{"dataset": "telescope images of galaxies (Galaxy Zoo DECaLS)", "dropout": 0.05, "projector_hidden_layers": 1}
Rows from block 6, named by matrix and row number. Rows with one number belong to one neuron. Each number is 128 + 32 x the weight over its row's rms, rounded and kept within 0 to 255. All counts start at 0. Numbers have three digits each. After the name is the row's rms in percent of the matrix's.
# fc1: MLP up (model.blocks.6.mlp.fc1.weight, 512x128), inputs 43-85
# fc2: MLP down (model.blocks.6.mlp.fc2.weight, 128x512, transposed), outputs 43-85
fc1.361 086:161108129144072134144129147136145183133142067143129144203151153123131141085134188136074101121101141160113100144124108132127118117
fc2.361 097:077132100141152083123167165101137138133089146123150158198091118129122126130086092141157133068136138106152123118155166161155193138
fc1.362 113:136134154179097144147130090132110124127130137146120116147172226089083136110141067100106148100015108071133122146150154208175104147
fc2.362 098:104079122083145085125097161127126157162111129100113136108151081116209133157092181165108139094098128168115149108080134135139144123
fc1.363 090:143080139144146114104081097153107107143181127154117088162143142093130103091139118123060134121054229149157107121156121173161084113
fc2.363 093:095148121127221126162140153144152148160122110181135129131156112126180199115159151112117091100160171128088180132152111115141177143
fc1.364 069:123114133128167117110068140109135158153129205066158103127144163085103111127142128035149127075165168096141125086155125131146159125
fc2.364 077:178119120154152118185159141150137090159222103169083147094126129143086178135124118144130101153126107226064084179094159148111188121
fc1.365 100:142136160199122139138128080074092136109127129127208145154094181180035199132126106127152149123145099105096153137136114074107127194
fc2.365 101:134145131143155084109116128132089073131158122112150125161138086061253143155120161121144107083175145106143144177161118107143179119
fc1.366 097:119133156130157115126088091125087114126135129106165196181109029177132203086133136089209091109052132121103136135144168179109108178
fc2.366 087:146149125106094192159158141097124106124082120133070146076178133158185181157202155139117086133186119119145096129133176099111125131
fc1.367 078:104159118154162115095120124176073139091105088122133100148117169131168105095150175085165184136148056119140092178186129091132145174
fc2.367 079:080138128171149125098144126110135151129132116199053244128121116107150199138137124131140139164124120152155128139042131196163090158
fc1.368 137:152161141156140127108112160180078126142108163086143132131153140122118172114142163155176156147125154082154108129124125167172090087
fc2.368 114:109091114187075115091134178077070174131205112101112147097141067190117128135149079136168089164079143131126121155157123126114080152
fc1.369 106:121100164048129101132151077107116076099138107148142141183173099114113084094145117166129083168146128178134255191102132090137134132
fc2.369 099:146179100158062062089131106103168118153124096063107129176114135135144157152144095135095152111109106125096038117126148155112150114
fc1.370 085:094126097080124106103125136135228094154122147143155123146143185099112104096095166152118156162156146099130162129144108156130122100
fc2.370 080:131081151109102168143190123130113110137096137057138123063139169104141134144104156090114171137134120128154120133100130104150079113
fc1.371 072:126077148188104113174123128133128098145147111133125114165147160147126155071132080156065151108067144135064125133173149138140117094
fc2.371 078:120112141098130113102083158160124179136173188154095141181031114100086068122113191150164069121139135133157082110116099152102126023
fc1.372 079:100131101169149134106150079124092109075132073132158134197080132145169156095137142150105127094099097117117155224129110099158153127
fc2.372 082:101141117129076158163137105088102128158131123086157127136121139108072115200110194133152106169162131124121119073115099137104131077
fc1.373 117:108161135152156134125148136136111129115090162138156097081122151146096102100110119155146126181154118101099141133175151110107088161
fc2.373 109:089105089097173181130139133112112130097147146170102157105087070108173131114104161137165087098186144119163087118135121123154148154
fc1.374 090:164157163082166078112131087139115131205187110172135164163114055148123071151127126108126092099118173127142209138166112105068119133
fc2.374 080:082123131127115123122087149084176114059082156110127155082138134147136136094176110134133113143129127142127041164102103135130069127
fc1.375 115:117149116150143152161067093165126117137189129120113214117137072177085121088160127129115133149021124141146131167121130085150143118
fc2.375 117:133137194109122102152136185140138124120136136140157113178164148081119140140106120127117128147144096046127131149141126141123139103
fc1.376 102:118090211128088147103105122075111105152100117087160106120134083158174136055117205120157193085076117135136135155131129142166121126
fc2.376 104:101086166132161069142125131149183139131068103132145222125145157089183174127122185163062115148167117106098142123154096076190101146
fc1.377 079:132102137127172135112131150144146143146176180086082128148136044118136189116146142125101118148068072115130122160122120104144064100
fc2.377 087:085156176138125127140204118144115158107148074149156083069079181120117121130106097148121107128091104052142142128049144078124160171
fc1.378 107:138151168120128152117087154194157159163111164112134087140188155099137151092094144083156138178059133090105101144051183179148122140
fc2.378 107:150105143118167113141137120093066142084150160130102226123102144081101115158136091123051071126137131164129149110181137083103105134
fc1.379 087:100108148154168158124163118110154079162156074129173142148122217098068116130134118115100113150076143159030150203111160094139116137
fc2.379 102:111145158105079148094062160099147161084145164111135151093124107117207125122126108140121137198094122157142115078135058144165157126
fc1.380 080:121155143160086117138152105116140108093146128107119140111149036130073123124195135132083125120120173129163213180100150081191137105
fc2.380 087:161096084110177102100118132145103129177138104116154174064137142148127103162152107091157120102130150137075112122186115130101097136
fc1.381 109:132109096140124115121185164097114111111138160128143174116113017212129152090110156093120130127108139128123123077126086169081127098
fc2.381 111:097107145175110134146129150139080098137072068146127053131142173075093143110105113139112109149169127211090102117133147075178125087
fc1.382 143:123180071147159138182118201123135093100099097092118155185101109113110110144125142125132123132130104110090162119144064171148099161
fc2.382 139:099111125076163164092081048118078122138085086121130113090132054130144238089146114150118102106111131110130090158107163123125126115
fc1.383 070:155155078104097092131124143120150157074140131108088104160123142088126168124168128105137142162125061171163117113133083122078100138
fc2.383 077:102140177125147167090121120101166085184099156122161121179085109140139070109097126077131101129175193129106091097178130131123135125
fc1.384 070:050104168150160082129124143142050163144010078123182134135193105135117125080130107141158160095130117132141089090150125150148128133
fc2.384 076:255136066118116059127148116179186037123166179150117113126167152137118144124150146131118148141161134094139129090110084041108087136
fc1.385 109:129117108135128143117115122121042123141147135080101067170185066160191089149117129190069149122114130088087150126197064089139093117
fc2.385 118:122135161141131099119164139131205096134144085115135190137117200059099183123133120160111101117116131148121117116054121126105129141
fc1.386 073:144148120146063171125163149071149117104125134121118115126148130046116104106187163117164116206141120138069147179091103049140136184
fc2.386 099:078180111083057134158154123164109125133149100139137137105079126133112127173160165150074129137107188124113086158198185178130115161
fc1.387 123:133115082123121127103159140121120135137156145122096129143149139119106067123151159132181140137156180142171092149169104139172153122
fc2.387 116:169084145139125158102125166120173159175115101151135160092180174141146152160106112125099129165053100158050120108149092134153081114
fc1.388 079:119139081117148112129081201120138124133135118142136191099146159123120233142093131059166134145187168120092078127092163111124130068
fc2.388 084:083134164183097156116126024141109136130172096108118109143137118119131114124164176145160123116115115151108071146217073127111182130
fc1.389 106:100110119121094097127128084167111118096095102096106139090113154129101092126179056080172113114143129101158161089099143104089123119
fc2.389 112:147142121142107096137127092100095108139135137129183148107100153109182194117107161107129137160102131055084161096140098157113083125
fc1.390 121:109104181114145121149142092125129111170171143147181158080125047087142208112138137164053149174078116155071170123103100127117112152
fc2.390 110:110134139182121131139096078164160112120116052199044142062101177116117093121111105129119119097082184081162118156112141124155076105
fc1.391 101:155138122130112088145160178173118158142090095112134182114133130181100075168118126137191154049094105096098117094098081101136143075
fc2.391 093:157125165135156136192075098078157141119151134115134100114106167134089165114196142167109119134164147115133136133108134133176132128
fc1.392 100:157107157113156128122203166098109163081136126131135147129099107159111012140067157141151130046137143160086121139119105122172103108
fc2.392 092:130121105068094151146100124163155084146159108125126117138142103102194126139186167158137181128132111205138120116147131102078103159
fc1.393 091:139123162108179145126101194144121163133160098104138171110148183167100100155147165144115165129178150095085113081096128119143106123
fc2.393 090:216136164115101159159120107148104143136172123122158105077166087099141169175153134159172083149158063111196146159186144154100184132
fc1.394 093:145083117160152123151178171149145081118146164140146087112142157142171148098150118125025109144052142105096183104080184116058124111
fc2.394 088:113089174150102104094136145150084148158152137114097126137089078097088134140090113175105086130122075111098088166141168110138140116
fc1.395 100:133126133144143108100109207082098095059091128080147146179131145151102152117181191102148164131056135099143134172110144116166197140
fc2.395 091:161138137077141165148112163110108118199144110081133235174143130205128174120091169120136150134149133094117176094138131084144118125
fc1.396 080:141167178103137117098158123147158162140186111177104151144112065102235166126115091117150153179124162146138104107134120158144083068
fc2.396 070:065187143094187150077147164105108118073132193163167140138152123150126147127094158118132141112150133070119098139143139086128105123
fc1.397 099:149114127166142107094151100138179100097153134083132163147179185092118157188090130206136086112113146072120085150155141137120119112
fc2.397 094:108137154099124125195097150108091165140107123072092124153121104142109148111096086115153161137145081153149139127096090098143168145
fc1.398 081:162113162130125159115163147103123159123035048120143121102116041128180109113128105125077170161116089159164105132154091125099093162
fc2.398 087:091138092135089143179157095118149114111164201198113105129126147125153158153106143103148114083143191134086118080111137134112182091
fc1.399 081:097119133113147114069136125135129120111161107124137164144159145152138192148185103133165179162139152113093110131091125144156171142
fc2.399 085:125135087114101132093122072133130157118155178167078162154133138140056100127145101147123070126132098140131102128131149150149144172
fc1.400 105:126089157110110107143120133107139107119128133156137156163154175106173119112146183156054080143039132124136115082106142044143133141
fc2.400 107:119155084138052121092148127142062106146197125201129166118148130133100067100113083101150093155187079162113142149178145133120178154
fc1.401 105:140149086102149132071124119153125190188149100122136120150148116188100185135149156129179105086018165156188128110115150114159159143
fc2.401 103:105123173125124138086153160140080126107150148121193078095131070120131124090153134149150123074136140135127118064172149137128182148
fc1.402 093:108140067114136155096113129109163129135114117152170144130159119080150118122145181099131158118130105007089122080160145096147098094
fc2.402 127:135132161117129099143132148133068166136135162069084139121175116138108169121116116139131085167101121106200134107139127181184133118
fc1.403 140:118179147121208114102137095154094106148097097150159114122178141132147102068130116134105138111109119090118151152163158094034109134
fc2.403 146:082147107132152066125109135130089108122119100164161118130138152107154118111070152143144100144148078127102134161143121112136142147
fc1.404 099:153172067100133096141127128204101190122099103161116149090143119146112112085092147078149140116079141105152098155134082128093101100
fc2.404 087:140111125165107091072131122117106161073155143121154151069162150074095083131158110108114107152033099146108135149093088128122135090
fc1.405 098:113153150081156139117135122140122104130118130133122090147179212104093131071132100141084118075182093127113185186178072096122106111
fc2.405 118:111172077113159116086137088161086111120168140153139135135164135142115143089124101099106126174169044152099110181119094151089106138
fc1.406 097:095137108128150167143128111097159139078121187141120106152154075156199230141164119116126155159135113140128107170170103087148136164
fc2.406 104:118112139112156156128173147156085147138099080110130167092109173170123096141117161174073098132145145118128126125053125162046120082
fc1.407 140:166175136076113111133173154168162131099163108138137084099169115099138139119140171056112140105140127142119156132109133191143124112
fc2.407 113:069107109205184133128111077099129126163183140136176099107132127095137181120132104145162178059096153145130094151153096094125103109
fc1.408 106:131126116183162123124061114086112067143090123118117130168118066150126240127169118129177143135052065106155128126205161088136123138
fc2.408 099:112120093141147162154078086131124070127140095147160129138195150140145188077142112145127162156153163100166117136048056146154118134
fc1.409 095:142152128135130107098097096110057093122157153149134146149101020109073182115172121109210148101128096150120079143088122146134159099
fc2.409 096:126169164143167118166046123178166148116145103158193198141163109118044042129140106128169094161081148136098165146153145167100138118
fc1.410 109:143107195113167093117124205125095162132170139131156129162116098144110211152146135101156076172091130116129123028076136101121125141
fc2.410 106:089150132156152156149104151115179099091222105119127114149195111151162078065165065138147113093113104146145141138193170130119146143
fc1.411 082:134181183101082139103189026106162101081140099152126132080081123091176088141148152142192140054144151109115104110195115076127117140
fc2.411 082:105146152176154126157136197117067180180092093064160121098157113138064183134110106116087128133086146130170176143110112150123197150
fc1.412 077:123119129099117080172121179108131142103102121164069152052148142116140151165082157151142118101096108093143107132038187104094091127
fc2.412 090:135143143061158113088149132148143159101122173083111145089140150115075103155077090133128159125140167120125106040183142121157169132
fc1.413 072:104116064119132168118126147153145154165189103130132092152157154076183163115121127146165122118050072058098086149077097079145122124
fc2.413 091:148133133135097157176125150084130088145045199152129125137151092154103108103153088089099137182166130148152157104113134136150058136
fc1.414 111:118118113121153097108162122206159084105081142157185138091148134090128147068123149132065096137121168116084178165107146133082134137
fc2.414 096:112110164176144126093101097071077151119126060102097154113151146142119115130116066103121111172085138136147120130139092115107095132
fc1.415 096:131109191169102143124149118172149111126140133112126125081117143109086023140152200157155130115110209159156136103138102124182125138
fc2.415 097:146149132080102154180108118109084094117107146131155113088132130136198177125128084119155142120104126091143132151127166154153074166
fc1.416 103:123093072094146123121131101107122118116137116087105132119120162116142140112194135152140158228091144113160072155162204149133120197
fc2.416 104:161195173113126078181191111175125128119150114157159187143124101179125076158063064135128114128098106112102146171122119179140129125
fc1.417 112:140134092175142132076121110129075100127135112144128072185116068084119171078140082142077110140083205126127125089149138154139092122
fc2.417 088:122127133111212152111151092136157125152068192149125121105145111080171179135099141080110119094132167105073149135176127133186117125
fc1.418 123:103189195142166116101115127173103142116136114151102096147142158138136157117119134052138090190075102164127093193068154157132145102
fc2.418 105:144173138121091094146073189064100131131119091062077194075119045180137173158125109111118099090124129139140125132207115066121126101
fc1.419 100:114107121108080129125184100115107120110114111132119127141130106118113220114142097064162138196061151145120069176102145156070103122
fc2.419 097:159150178144184107153115116121136072145108174193071115158169114135134088158095134148125114092108140042154106074130121136108156144
fc1.420 124:113140058139136107140124135196168073092174111113123244164125066169084123130151123127127151125079146121124163127156122119100167128
fc2.420 101:142136147100118110132136094117175112123140117146171154111136049135255166058139228084153136132124134134080124110124090087156117118
fc1.421 082:127145184137167129158085099117155134133134107162170160194078154177198100101119122113129100111053089132130148121077141094072152124
fc2.421 097:089062104095065186088143127144091142150122081150126126153141163086086126127144054120152152089078164193108137132104152096170119108
fc1.422 086:104074149153094159137128109120101113122140140125070109128140057173120130116147163114063152135135110157142122066086209097151149110
fc2.422 094:145173147139144102118157103105108143138135140137061135121117184153194114129140063122156195120137128174132121207178094145201184142
fc1.423 123:096102128115150120139118117166101134134169120122183170159152049188170173145131114092192150157201079142131071115207114126110126145
fc2.423 105:088074134166134125085172158148166092127107059170111111069145142122194149168111141124029119116041121156093140126146130140120112142
fc1.424 100:121147122172133119147167155126080081080171177098158140162102135059156152182164132108127164180169154111162143145112126131143156163
fc2.424 099:083095166136165152107108136156102152100140122116091092160128121168130148140115178124158082096134120171135140162167159127110142163
fc1.425 086:131143134162114158139089172111147128161214070144089145119124180137192195142183131119073080118095117133146146148080116180152123167
fc2.425 091:126157104148076119176109076132125141118045126062167159114164106135077101163157115159171140103146149130141143075184078088166160098
fc1.426 075:180133100129099133111148133175152159123133163174082100155099207104193112096111158141105098131141120154106076149182138082142129088
fc2.426 075:077112143107135166145138111099229132161104088095125111154127159111094072142101103148129191058104158121128108165136123113108125099
fc1.427 094:121140129136125130117172141197099132096157121193076085099090194140172120112112113109124158128105119127101056116078146179150073139
fc2.427 130:135092111112118120153137123118148089174127157104175108096180105155102114077079213124114137151145136104081142155125141088119080151
fc1.428 109:103105041159156126108160135118117174133182122163124177144140125125105125150128106086126115154170155093144167127107172086168156120
fc2.428 094:138112186164114077067087135125087084098125177090110148139125085160138125155154117152139196069055162135145142129129155160120130112
fc1.429 129:144160168171108169130156150097133066116139153147152124095154080187148132116115153175144168116067079156117152158075109149130123125
fc2.429 103:152086128115147152034138104136133102119126115102110142155112254144130102135142140188052131130126108106113150118097120062173084126
fc1.430 092:117155076108130141113078111108149142151175151148176114102184158070191042079107166143115176089182109136156160111153102150145085044
fc2.430 098:076087107099122096186109113159096167115117138135126156119151164102063098153074143150105118151116090083123081126180148148192134110
fc1.431 093:104111128148138113070111125056193111159114125160149148175158102108146119150138201165242129113153150159133155138100171102125119194
fc2.431 083:178127125044110150091135167118145102165192095141148089172149062176133140122159163134147114166110103109115124100060083163093144155
fc1.432 105:117166186150128126157215122136154110126133149098139086090108110131151055105134102137099131159112135175033127192095085113076101147
fc2.432 107:140144117124110074086119149096143160130127102180144099117129125120071122139158139115140152147122174153050114103111152182178173124
fc1.433 106:132145045167106099133165180141118133129106099153110186151120137111197153123141083118102084104127082129158108103136161112095131144
fc2.433 109:136164150099179111090136097099136128160068163152158042137123089116100133147069164141115168086148135100149144096109172187142153122
fc1.434 122:121122117176130116148129163129107157111126112138158154134136031129124137155151172132093120147040121125115142140078087089117091098
fc2.434 095:132096153159132087141128175145136123107115183132137177097142212125121071135113116081093101156105096087132165139109130152114150110
fc1.435 069:000170166148147100147125095124132253179125096166108115113122124130146142133160187140150123143149150137126241141133132143087108131
fc2.435 111:157125120128145130113093125119114069132161196099168107150100135139145162136133133123110185113136088144110000074126147117126121103
fc1.436 102:116163168150138126140180143109102066122129161129145073121177068113217202092147143093199159153112123134127150132205124162098156156
fc2.436 098:147107066108096155043103078116086131159222082124133109108142086120123153121148112104120123165146166073128146096118159087099172106
fc1.437 069:096100150159091181119125133158076121117149143129093138161121141073115121108109159077083183104083120176097102106154192091117171126
fc2.437 078:150119109104135215149082115084108123135135130169183149129102167135120125173105111109171087079146072097122114175110110199134141153
fc1.438 072:100210132123068103134092170139114147116112133127095113152072099085131157140129129124149167108148151070204160120114139121146083119
fc2.438 076:147126109096109083112134147155117140043124142132153107165212128119106129090134092119095106067102096180069094067119122138114154133
fc1.439 115:106116140099131132105135137162098145173175147124139156083157143128100090094145116115117157167211172171107119126083215082154118165
fc2.439 109:149179100114124147110156129091102058109079150093135128155124166154100084106129180186082124147137070122082161127157138112121131119
fc1.440 086:099078123148209085139126130143113147159120131121127185103159163082184093071158106074100158128135148132158096067100123082137129101
fc2.440 090:218059114141104115111182150116082056128176128141094079131128131141082179142125161171146173077185109085080119132139117110100112126
fc1.441 092:104148136120080161082070134151149110115156120149129142180132123135142119169159157133077106119077159091168083125113087132160187130
fc2.441 092:077146125133149137174186104097154110145131144105146112098137173087152164087207083154130133113127132166112131149168091107122132157
fc1.442 078:110103090153100066102083118138121091114159109151095133118101094168105134142213156088148158169099118077181165059097131121114187092
fc2.442 097:107079201145107111090135116117092129104100160140092229160161094134131081063080081120074134168173163114146116128127164113151116138
fc1.443 103:138145137135125126150190175160112129123037142140167135105192102157115104173138142113105104169065128143101117147138161133089125148
fc2.443 095:124093078107168129094197135162129085095187113072146149190138146120172099128089102130160193111098085121107141126096112105065147118
fc1.444 116:115107063075127081103168127133126128139134106117125077144090162147152116160185201149066191132097105094130121140106163165163171119
fc2.444 120:122117135109106068181126123129083148058161069105142200150117097130173129112131156147078149109120094142112145153117097119121131121
fc1.445 091:118125138068132144112136119219113109134074117138111124144131091090160120173100100130091105176173079145099134073062160092115106131
fc2.445 089:195114140159160158128129141127142168106136115133112176125165190135117152167099176141096093195114170074148141176099122163109134094
fc1.446 129:131131142080119137141077114168173117154148148152174103099156163133080141119146135077181111171099055160137097129093146190073121210
fc2.446 115:129109152203124127122128158167108165139076064150123161195087194130085189115133114091113158108184168143119134104092132110163117076
fc1.447 104:126069120079120127186195134132136123103161126093126198177112151061104152152158154156129104130060195139131155121188095141131102141
fc2.447 091:135123112133075134113102101156115092143090187131168028104168168145175170182121113141095186085176113172051186126107149125160091103
fc1.448 077:105131122083136124157076126109128137153132159151141158083147063088120176076121122102132097104123057063111082140180078087124095128
fc2.448 082:100166165145113172142134139096137106136116058125128130122087142143141146077105119082156143102157123196111103218077133141149124150
fc1.449 076:131124136159210113146077168097100119140110139166167086143155117127164132104143123113206139073045142110120187143091081138196123111
fc2.449 086:131126188171113089125128121099187141095079132140098100155157073134129149142068134185171222155106133162100134128086156089121113067
fc1.450 115:127073126061097140148120125120146141166167133133126130117104213113123118149137147100079130149119130119096163106070156130119140204
fc2.450 090:133169132143153122138144168114129107079121142094116030104109133125166119158101124118071126130095179137110153134047128089198148143
fc1.451 101:135138126118135098087179116104136139153170164194140078112137139179148084061106166057150131098100087133098068127114152113110126159
fc2.451 098:130131095124182085100103073175117135109113126121139099066137061094117170137173129111182131161130136172163116183116094060113091127
fc1.452 088:109150169138083142112097141141109099105101159173131143107152124186139125073134136101221129160089112180183123125089114134188126105
fc2.452 096:098147086116115157153087109141144146112121045097118100110118106138183149154188163145096106170166056150104119119113086123155096125
fc1.453 123:136142100108110127140140116075163130093163085155140157120135216131132095118136109161098166075039143100110145104119153137127188160
fc2.453 108:082189116141164083108162155144098113182217100143081148042144137121164120147166098120123106111120112158118122166075084137086079150
fc1.454 113:098120149159116126143175088106116112144150124095137093165129092190168132115155108139079129058142089130071174107127051134143127140
fc2.454 101:149129156111088060144116136126141192144129095166097160168166161109128088125123106119129122146143159121107140119106135118112124134
fc1.455 101:099134108158099191110107100140094113129157101146176147112080146161162095097133158134072079098115128064146129156135110129097122121
fc2.455 118:125173122097196156109114174076160132147153179109106169146171137101121156115151138117154118096125118159120130123109124107132144143
fc1.456 102:116119072153063107141162125106105160127098148072124149163118069208220147127155127090094126120154131107068168130089081098128136206
fc2.456 109:140165127103142151118165174136110166152132137111171141154082156147139110141117198120118104157154155135137137080051098108139133121
fc1.457 089:132114146088149164092125125064151087093132117095145197083180173082045081118161152137096144112165143099141107077157122088115106158
fc2.457 103:118085101164055122099109125055107096172166144139126120117137114130084124107085107168169120142146092200136146118125136107073093129
fc1.458 110:118137075138164096176097062173135118131083114135112123107118064136131116112167124150172135095021059098196167129072119102120122174
fc2.458 102:109145133116062114106165139120174129146154169080194058205124129186139137112148120164175118093184169146187138124092109125136059151
fc1.459 088:093106167104118164105180128106152079135125125118099118166129118133117094145116102156081084107135123147160137159047088154123130162
fc2.459 082:154164072154099114165048123120113133121169111101190102179109169120130150149149154117132155113184098116093096151226114096075136131
fc1.460 072:128123157136112114119091111202104161067092212097139034117133134153096115124167164132072100085111120084135120095157106116139116135
fc2.460 079:184123128074137155069116129122116142099123128156091200072112123127108119181142100136152101103143089154168102141132159181143148130
fc1.461 077:156143077136084078135142190160133090137148122119120144146169150086170133037161137130092112104080145115086139068095153129131136140
fc2.461 088:085140162062197126045132178121121209069134148163158132139131087122126135129131109050156103119161109092192107183157113075136119137
fc1.462 125:113097141133150117108167118174111104083136145140157044104169117165140106125154132144153128132076141104132144106117113200103129193
fc2.462 108:091130098055098116142143092096134128103192131091129079112137131119229202064158152124166142088074123141117152139088157101136082102
fc1.463 083:111140160160161150144166189084111078155175178113085163068122099068120135136144136074140087174149134137125062093149099108148102123
fc2.463 089:077157101131098157133134119110131155113078154178178164136099133139143103115157129123151125065144129129067115216131106122124115135
fc1.464 070:086138147116158123137116078135224102182111096154111166091133185094162186120141151130080068150118141135111102084074179155126134153
fc2.464 086:234142118158119127134108143143072085141180157108209091135086119113115099159195090076141207095143116132113110130127137124114084161
fc1.465 126:148165139125111106135094110102116125135146125118142141153101129141056149126129097103171110117097099108207114138118123124135141142
fc2.465 100:105152096155140056096113128104178092138075155109125131083123178137100080098096114158128095139138161072127126082148140131174155132
fc1.466 090:115111135147070132101181121154129120136163083138094135152115038166143191141130128131098162129197083115111122093103136103108174197
fc2.466 087:105157103059197094112096108098123118129150106174105183163107109077220156161144093075152147123104153133124125131131158133083134133
fc1.467 079:105111103137138077134131072153107091116169164126163110115116000173146185120121112149104100106143126153165129154058104105138108171
fc2.467 076:106146120129128067159175121125130137122092118151108129146113253149137065110122081147144107145110134149145118107205153139075146112
fc1.468 102:119142124150118162133096106131101123105098157109128143159131184131093122129107181110090071145215182102094129099113129115127102152
fc2.468 100:179171113106125098073150128150080159164117160159104149117202083157161115112119089118135147154159109122193135091157176118153153108
fc1.469 097:128111107091098130143150123149109143147118103117135135152128025140249100134129142069118188104128139119070159135128096130100143060
fc2.469 091:095102128122114055080112147120114140148124110151102192187079140145049096129115131136202100157118093146150086095100122107156124145
fc1.470 153:126173092135153125128161160145113102132142149093112127148160182124085048130152125151108146109132089092151137168148171138130172143
fc2.470 126:141112140170094099140134098121105074118153121106091157097104166133179116118128202125097164153083134122129154090094142161196133143
fc1.471 115:125127121121122119107142123094123142126172112165152168126087103131190153128196073097089086175105068141096151125105132079118099241
fc2.471 098:105114167149115117141104174139126064117118162141148134125105225117139135148169132093074103108122201143153174137066128192118097154
fc1.472 078:143122117095211100115169048106102105154094154130130140139129101094126094161146143111105093112225101122113168128192118085141145142
fc2.472 085:042064102169081137118125170090118142142188130130096123091168174139068088090134120140182104135097109098120122088137148079114169124
fc1.473 111:141141104152146110144059112128145096134155124199125182122138084049058163139138149146176136170089125150105122142138138083126139108
fc2.473 102:136197116154098188077162198104099105095151162146164047155102107130120105136139111109127128178148131134117138156127131130106136068
fc1.474 080:142138170111100147128196102115151113094112150150086157155087119135132077126098106082160099076087122161161123165162158114134128204
fc2.474 078:149153145093100113129181143123134084142124171147146150113103168120102170133082102163123099128097150110159150146116163106149127105
fc1.475 131:123114068128115101127194142102106112128148111161120135140095064125144112126187152136122140125024077132095168140076141182144154133
fc2.475 128:127142134132157120153179124146128164133116172125116125131117099133175098159090046114103156122163110067144143095126106121113162162
fc1.476 129:099104179131160125141114152165142084125124077156128133122162116221183093138124105162107146102111130112072175121182134163151093107
fc2.476 097:158085111121094125164081132157119161134117112123084091156066062128084144129145119115132171074108136173142122109089123145163083120
fc1.477 088:134117169057145109154118156144093118160114154165121182157101139109143111139102107099154165153123130131104119133121088192076085181
fc2.477 088:085081115169099124142142121181144100143121079087122133142146148106102146111068097125089099183102107138149097172134111140114169118
fc1.478 111:119117131153161179163158144072148091115103158164152134144115116172167081144073127172097135134158082146065169093073108113127129102
fc2.478 096:138068118096052131146150139136208122189182126137056141104108140103167136118193217119117091175113151103118137151094100136112098120
fc1.479 103:142136139106169155152081115153166136143166165102117101147134095122123131101111161038171090080141137134178114111127141150123136185
fc2.479 114:138155109180155162124083092162131117104082093165086161104122129071129182112103111127119098193114101145123134125127133109203121098
fc1.480 103:157113140174177120145116055127143149154136156117136118186117045117189089121138099103167094119077153109084128153140073120109099119
fc2.480 109:122117073085088137139148187111091185157138126179131132107079182136063133133105086142107091153060090182113108126101140140174106133
fc1.481 084:116179126144130095074102174124131116155135139145097131132104123093118072026134152076178120201123153070125133105105082152056157128
fc2.481 097:140072157124073114123133079114085087110194140157125119071114135118140142164101068139134188058155133151145138138146148081117078128
fc1.482 078:102133126155122096136110178128051152123164142114095092080099134132083090169142133141146098108128121080202114133190151104148170141
fc2.482 075:192071145122183164098129110081162144121074179121152099152185084137094130104105067154192098089084123138113145187115098125127125157
fc1.483 095:141107160115116127142129118163153174092106144128120139150130189169123119145095188113171133113078148075147139084126159108189137163
fc2.483 095:096127119128123164142084214143131051108146156185083128146115152123093151107176040145081143147075076109106124171096146166110157104
fc1.484 109:164141142144150152139091070112149161121118161146143127155095078134109139164123173121150087145140155138142066117117138119154139170
fc2.484 114:061141117099116116103132180171117105121155133180133113131165153169157124137091090126115171114125097098124177131144126132075135161
fc1.485 077:116070104132111125101133208175068145112203152157135103110098152086099185137105104162176130129166081139133076157066105095123178118
fc2.485 108:122141129113175113091130108118162043107059073150094147139143118107187151107110183158145181087165101148074152140163099210103127105
fc1.486 119:131139103155118104147176126081135101185172124147127114151086104110153177093100138124064159124093060128098109084144142194091113088
fc2.486 099:139156165111138095121153143140113134115097112144083082130106184073097202101156082107071086145110103142184084110125109158100097145
fc1.487 111:114175140119116137111102138132170087118139142145141192096153101139050034136149170158125146122066093129162158111120109085129129159
fc2.487 105:060103134161160118096101134113056112122126123057145211108069136059155141107160111157120131100058123134097132153209119171171142157
fc1.488 127:090133164112128088110106113116146087157128153095166054143143175173165128117181130106177123142127077125052160170102154081071158097
fc2.488 122:138199083165065129132124190106183134105124113162109186106151108107136147123155157113055054110163123107164115119188116156148120098
fc1.489 146:099152081156169152137104128095074138179108090085147155106125105137138174161130107181099127122082194091126118136133100097156112084
fc2.489 119:165079149147138173122085141136173052111126074177102103145102223106165157118115148129073176100140155158083160116105171155105132107
fc1.490 102:129120081130092094137101109095118143105161157118163195123149129066070092151101142188118151136135148121148119099117172080124130157
fc2.490 089:119139114134117132129135169133085172126158098131149126150168060129000117148133147100164097150184124133156101120088162124156148109
fc1.491 084:177202086107170076103103137140143159166112151126154133110152126125147098104111162128133143125131100109139183127139124128110080135
fc2.491 080:073140146158089133082149112192182139170099113127152100124138148112075223131150127148154155170153163099112107096175131084112175112
fc1.492 090:158143085137142181156138124122159173085150133181176171109152138109205090136136174120134126109156118140170137123126099141129070113
fc2.492 111:119137122172113097086128127110118119057136144117134163098108134151066159133173104111138133135098128134118117124145140148168085123
fc1.493 105:141178156131128122098130094093148092090093137108104152087150184096086158092126124092082135125027160134126144146062132147136163163
fc2.493 096:063102072152172132082122127169115101123116202150167077045136091138165077108179118071154140153106098147140088159177153160175127115
fc1.494 150:138108075100138118111120114078184143141106165149109156115149102150132140088114152172142096113153114147154141184185152170136129093
fc2.494 128:182086227061164179080123161133153083172089001138053116106130153169131091111141123108137146179106118117159111145171140104136155118
fc1.495 091:141116165189094161071116200143134164167152120112185114111205124165169144112155172092086125131058124096133129167117099138131074094
fc2.495 114:142146091116180129126114061144072104133094156119120210095088107127115118117144112132153138122099132155092114106124127107149134086
fc1.496 073:128155175130121113151080130144175141099121099127133142140109171096144085137105156115117173092094133123170116117093167094134082150
fc2.496 074:113094081133087240124132078083147130147161117119149109119176128172104148115157097130091116085117128136123128129152132106146132178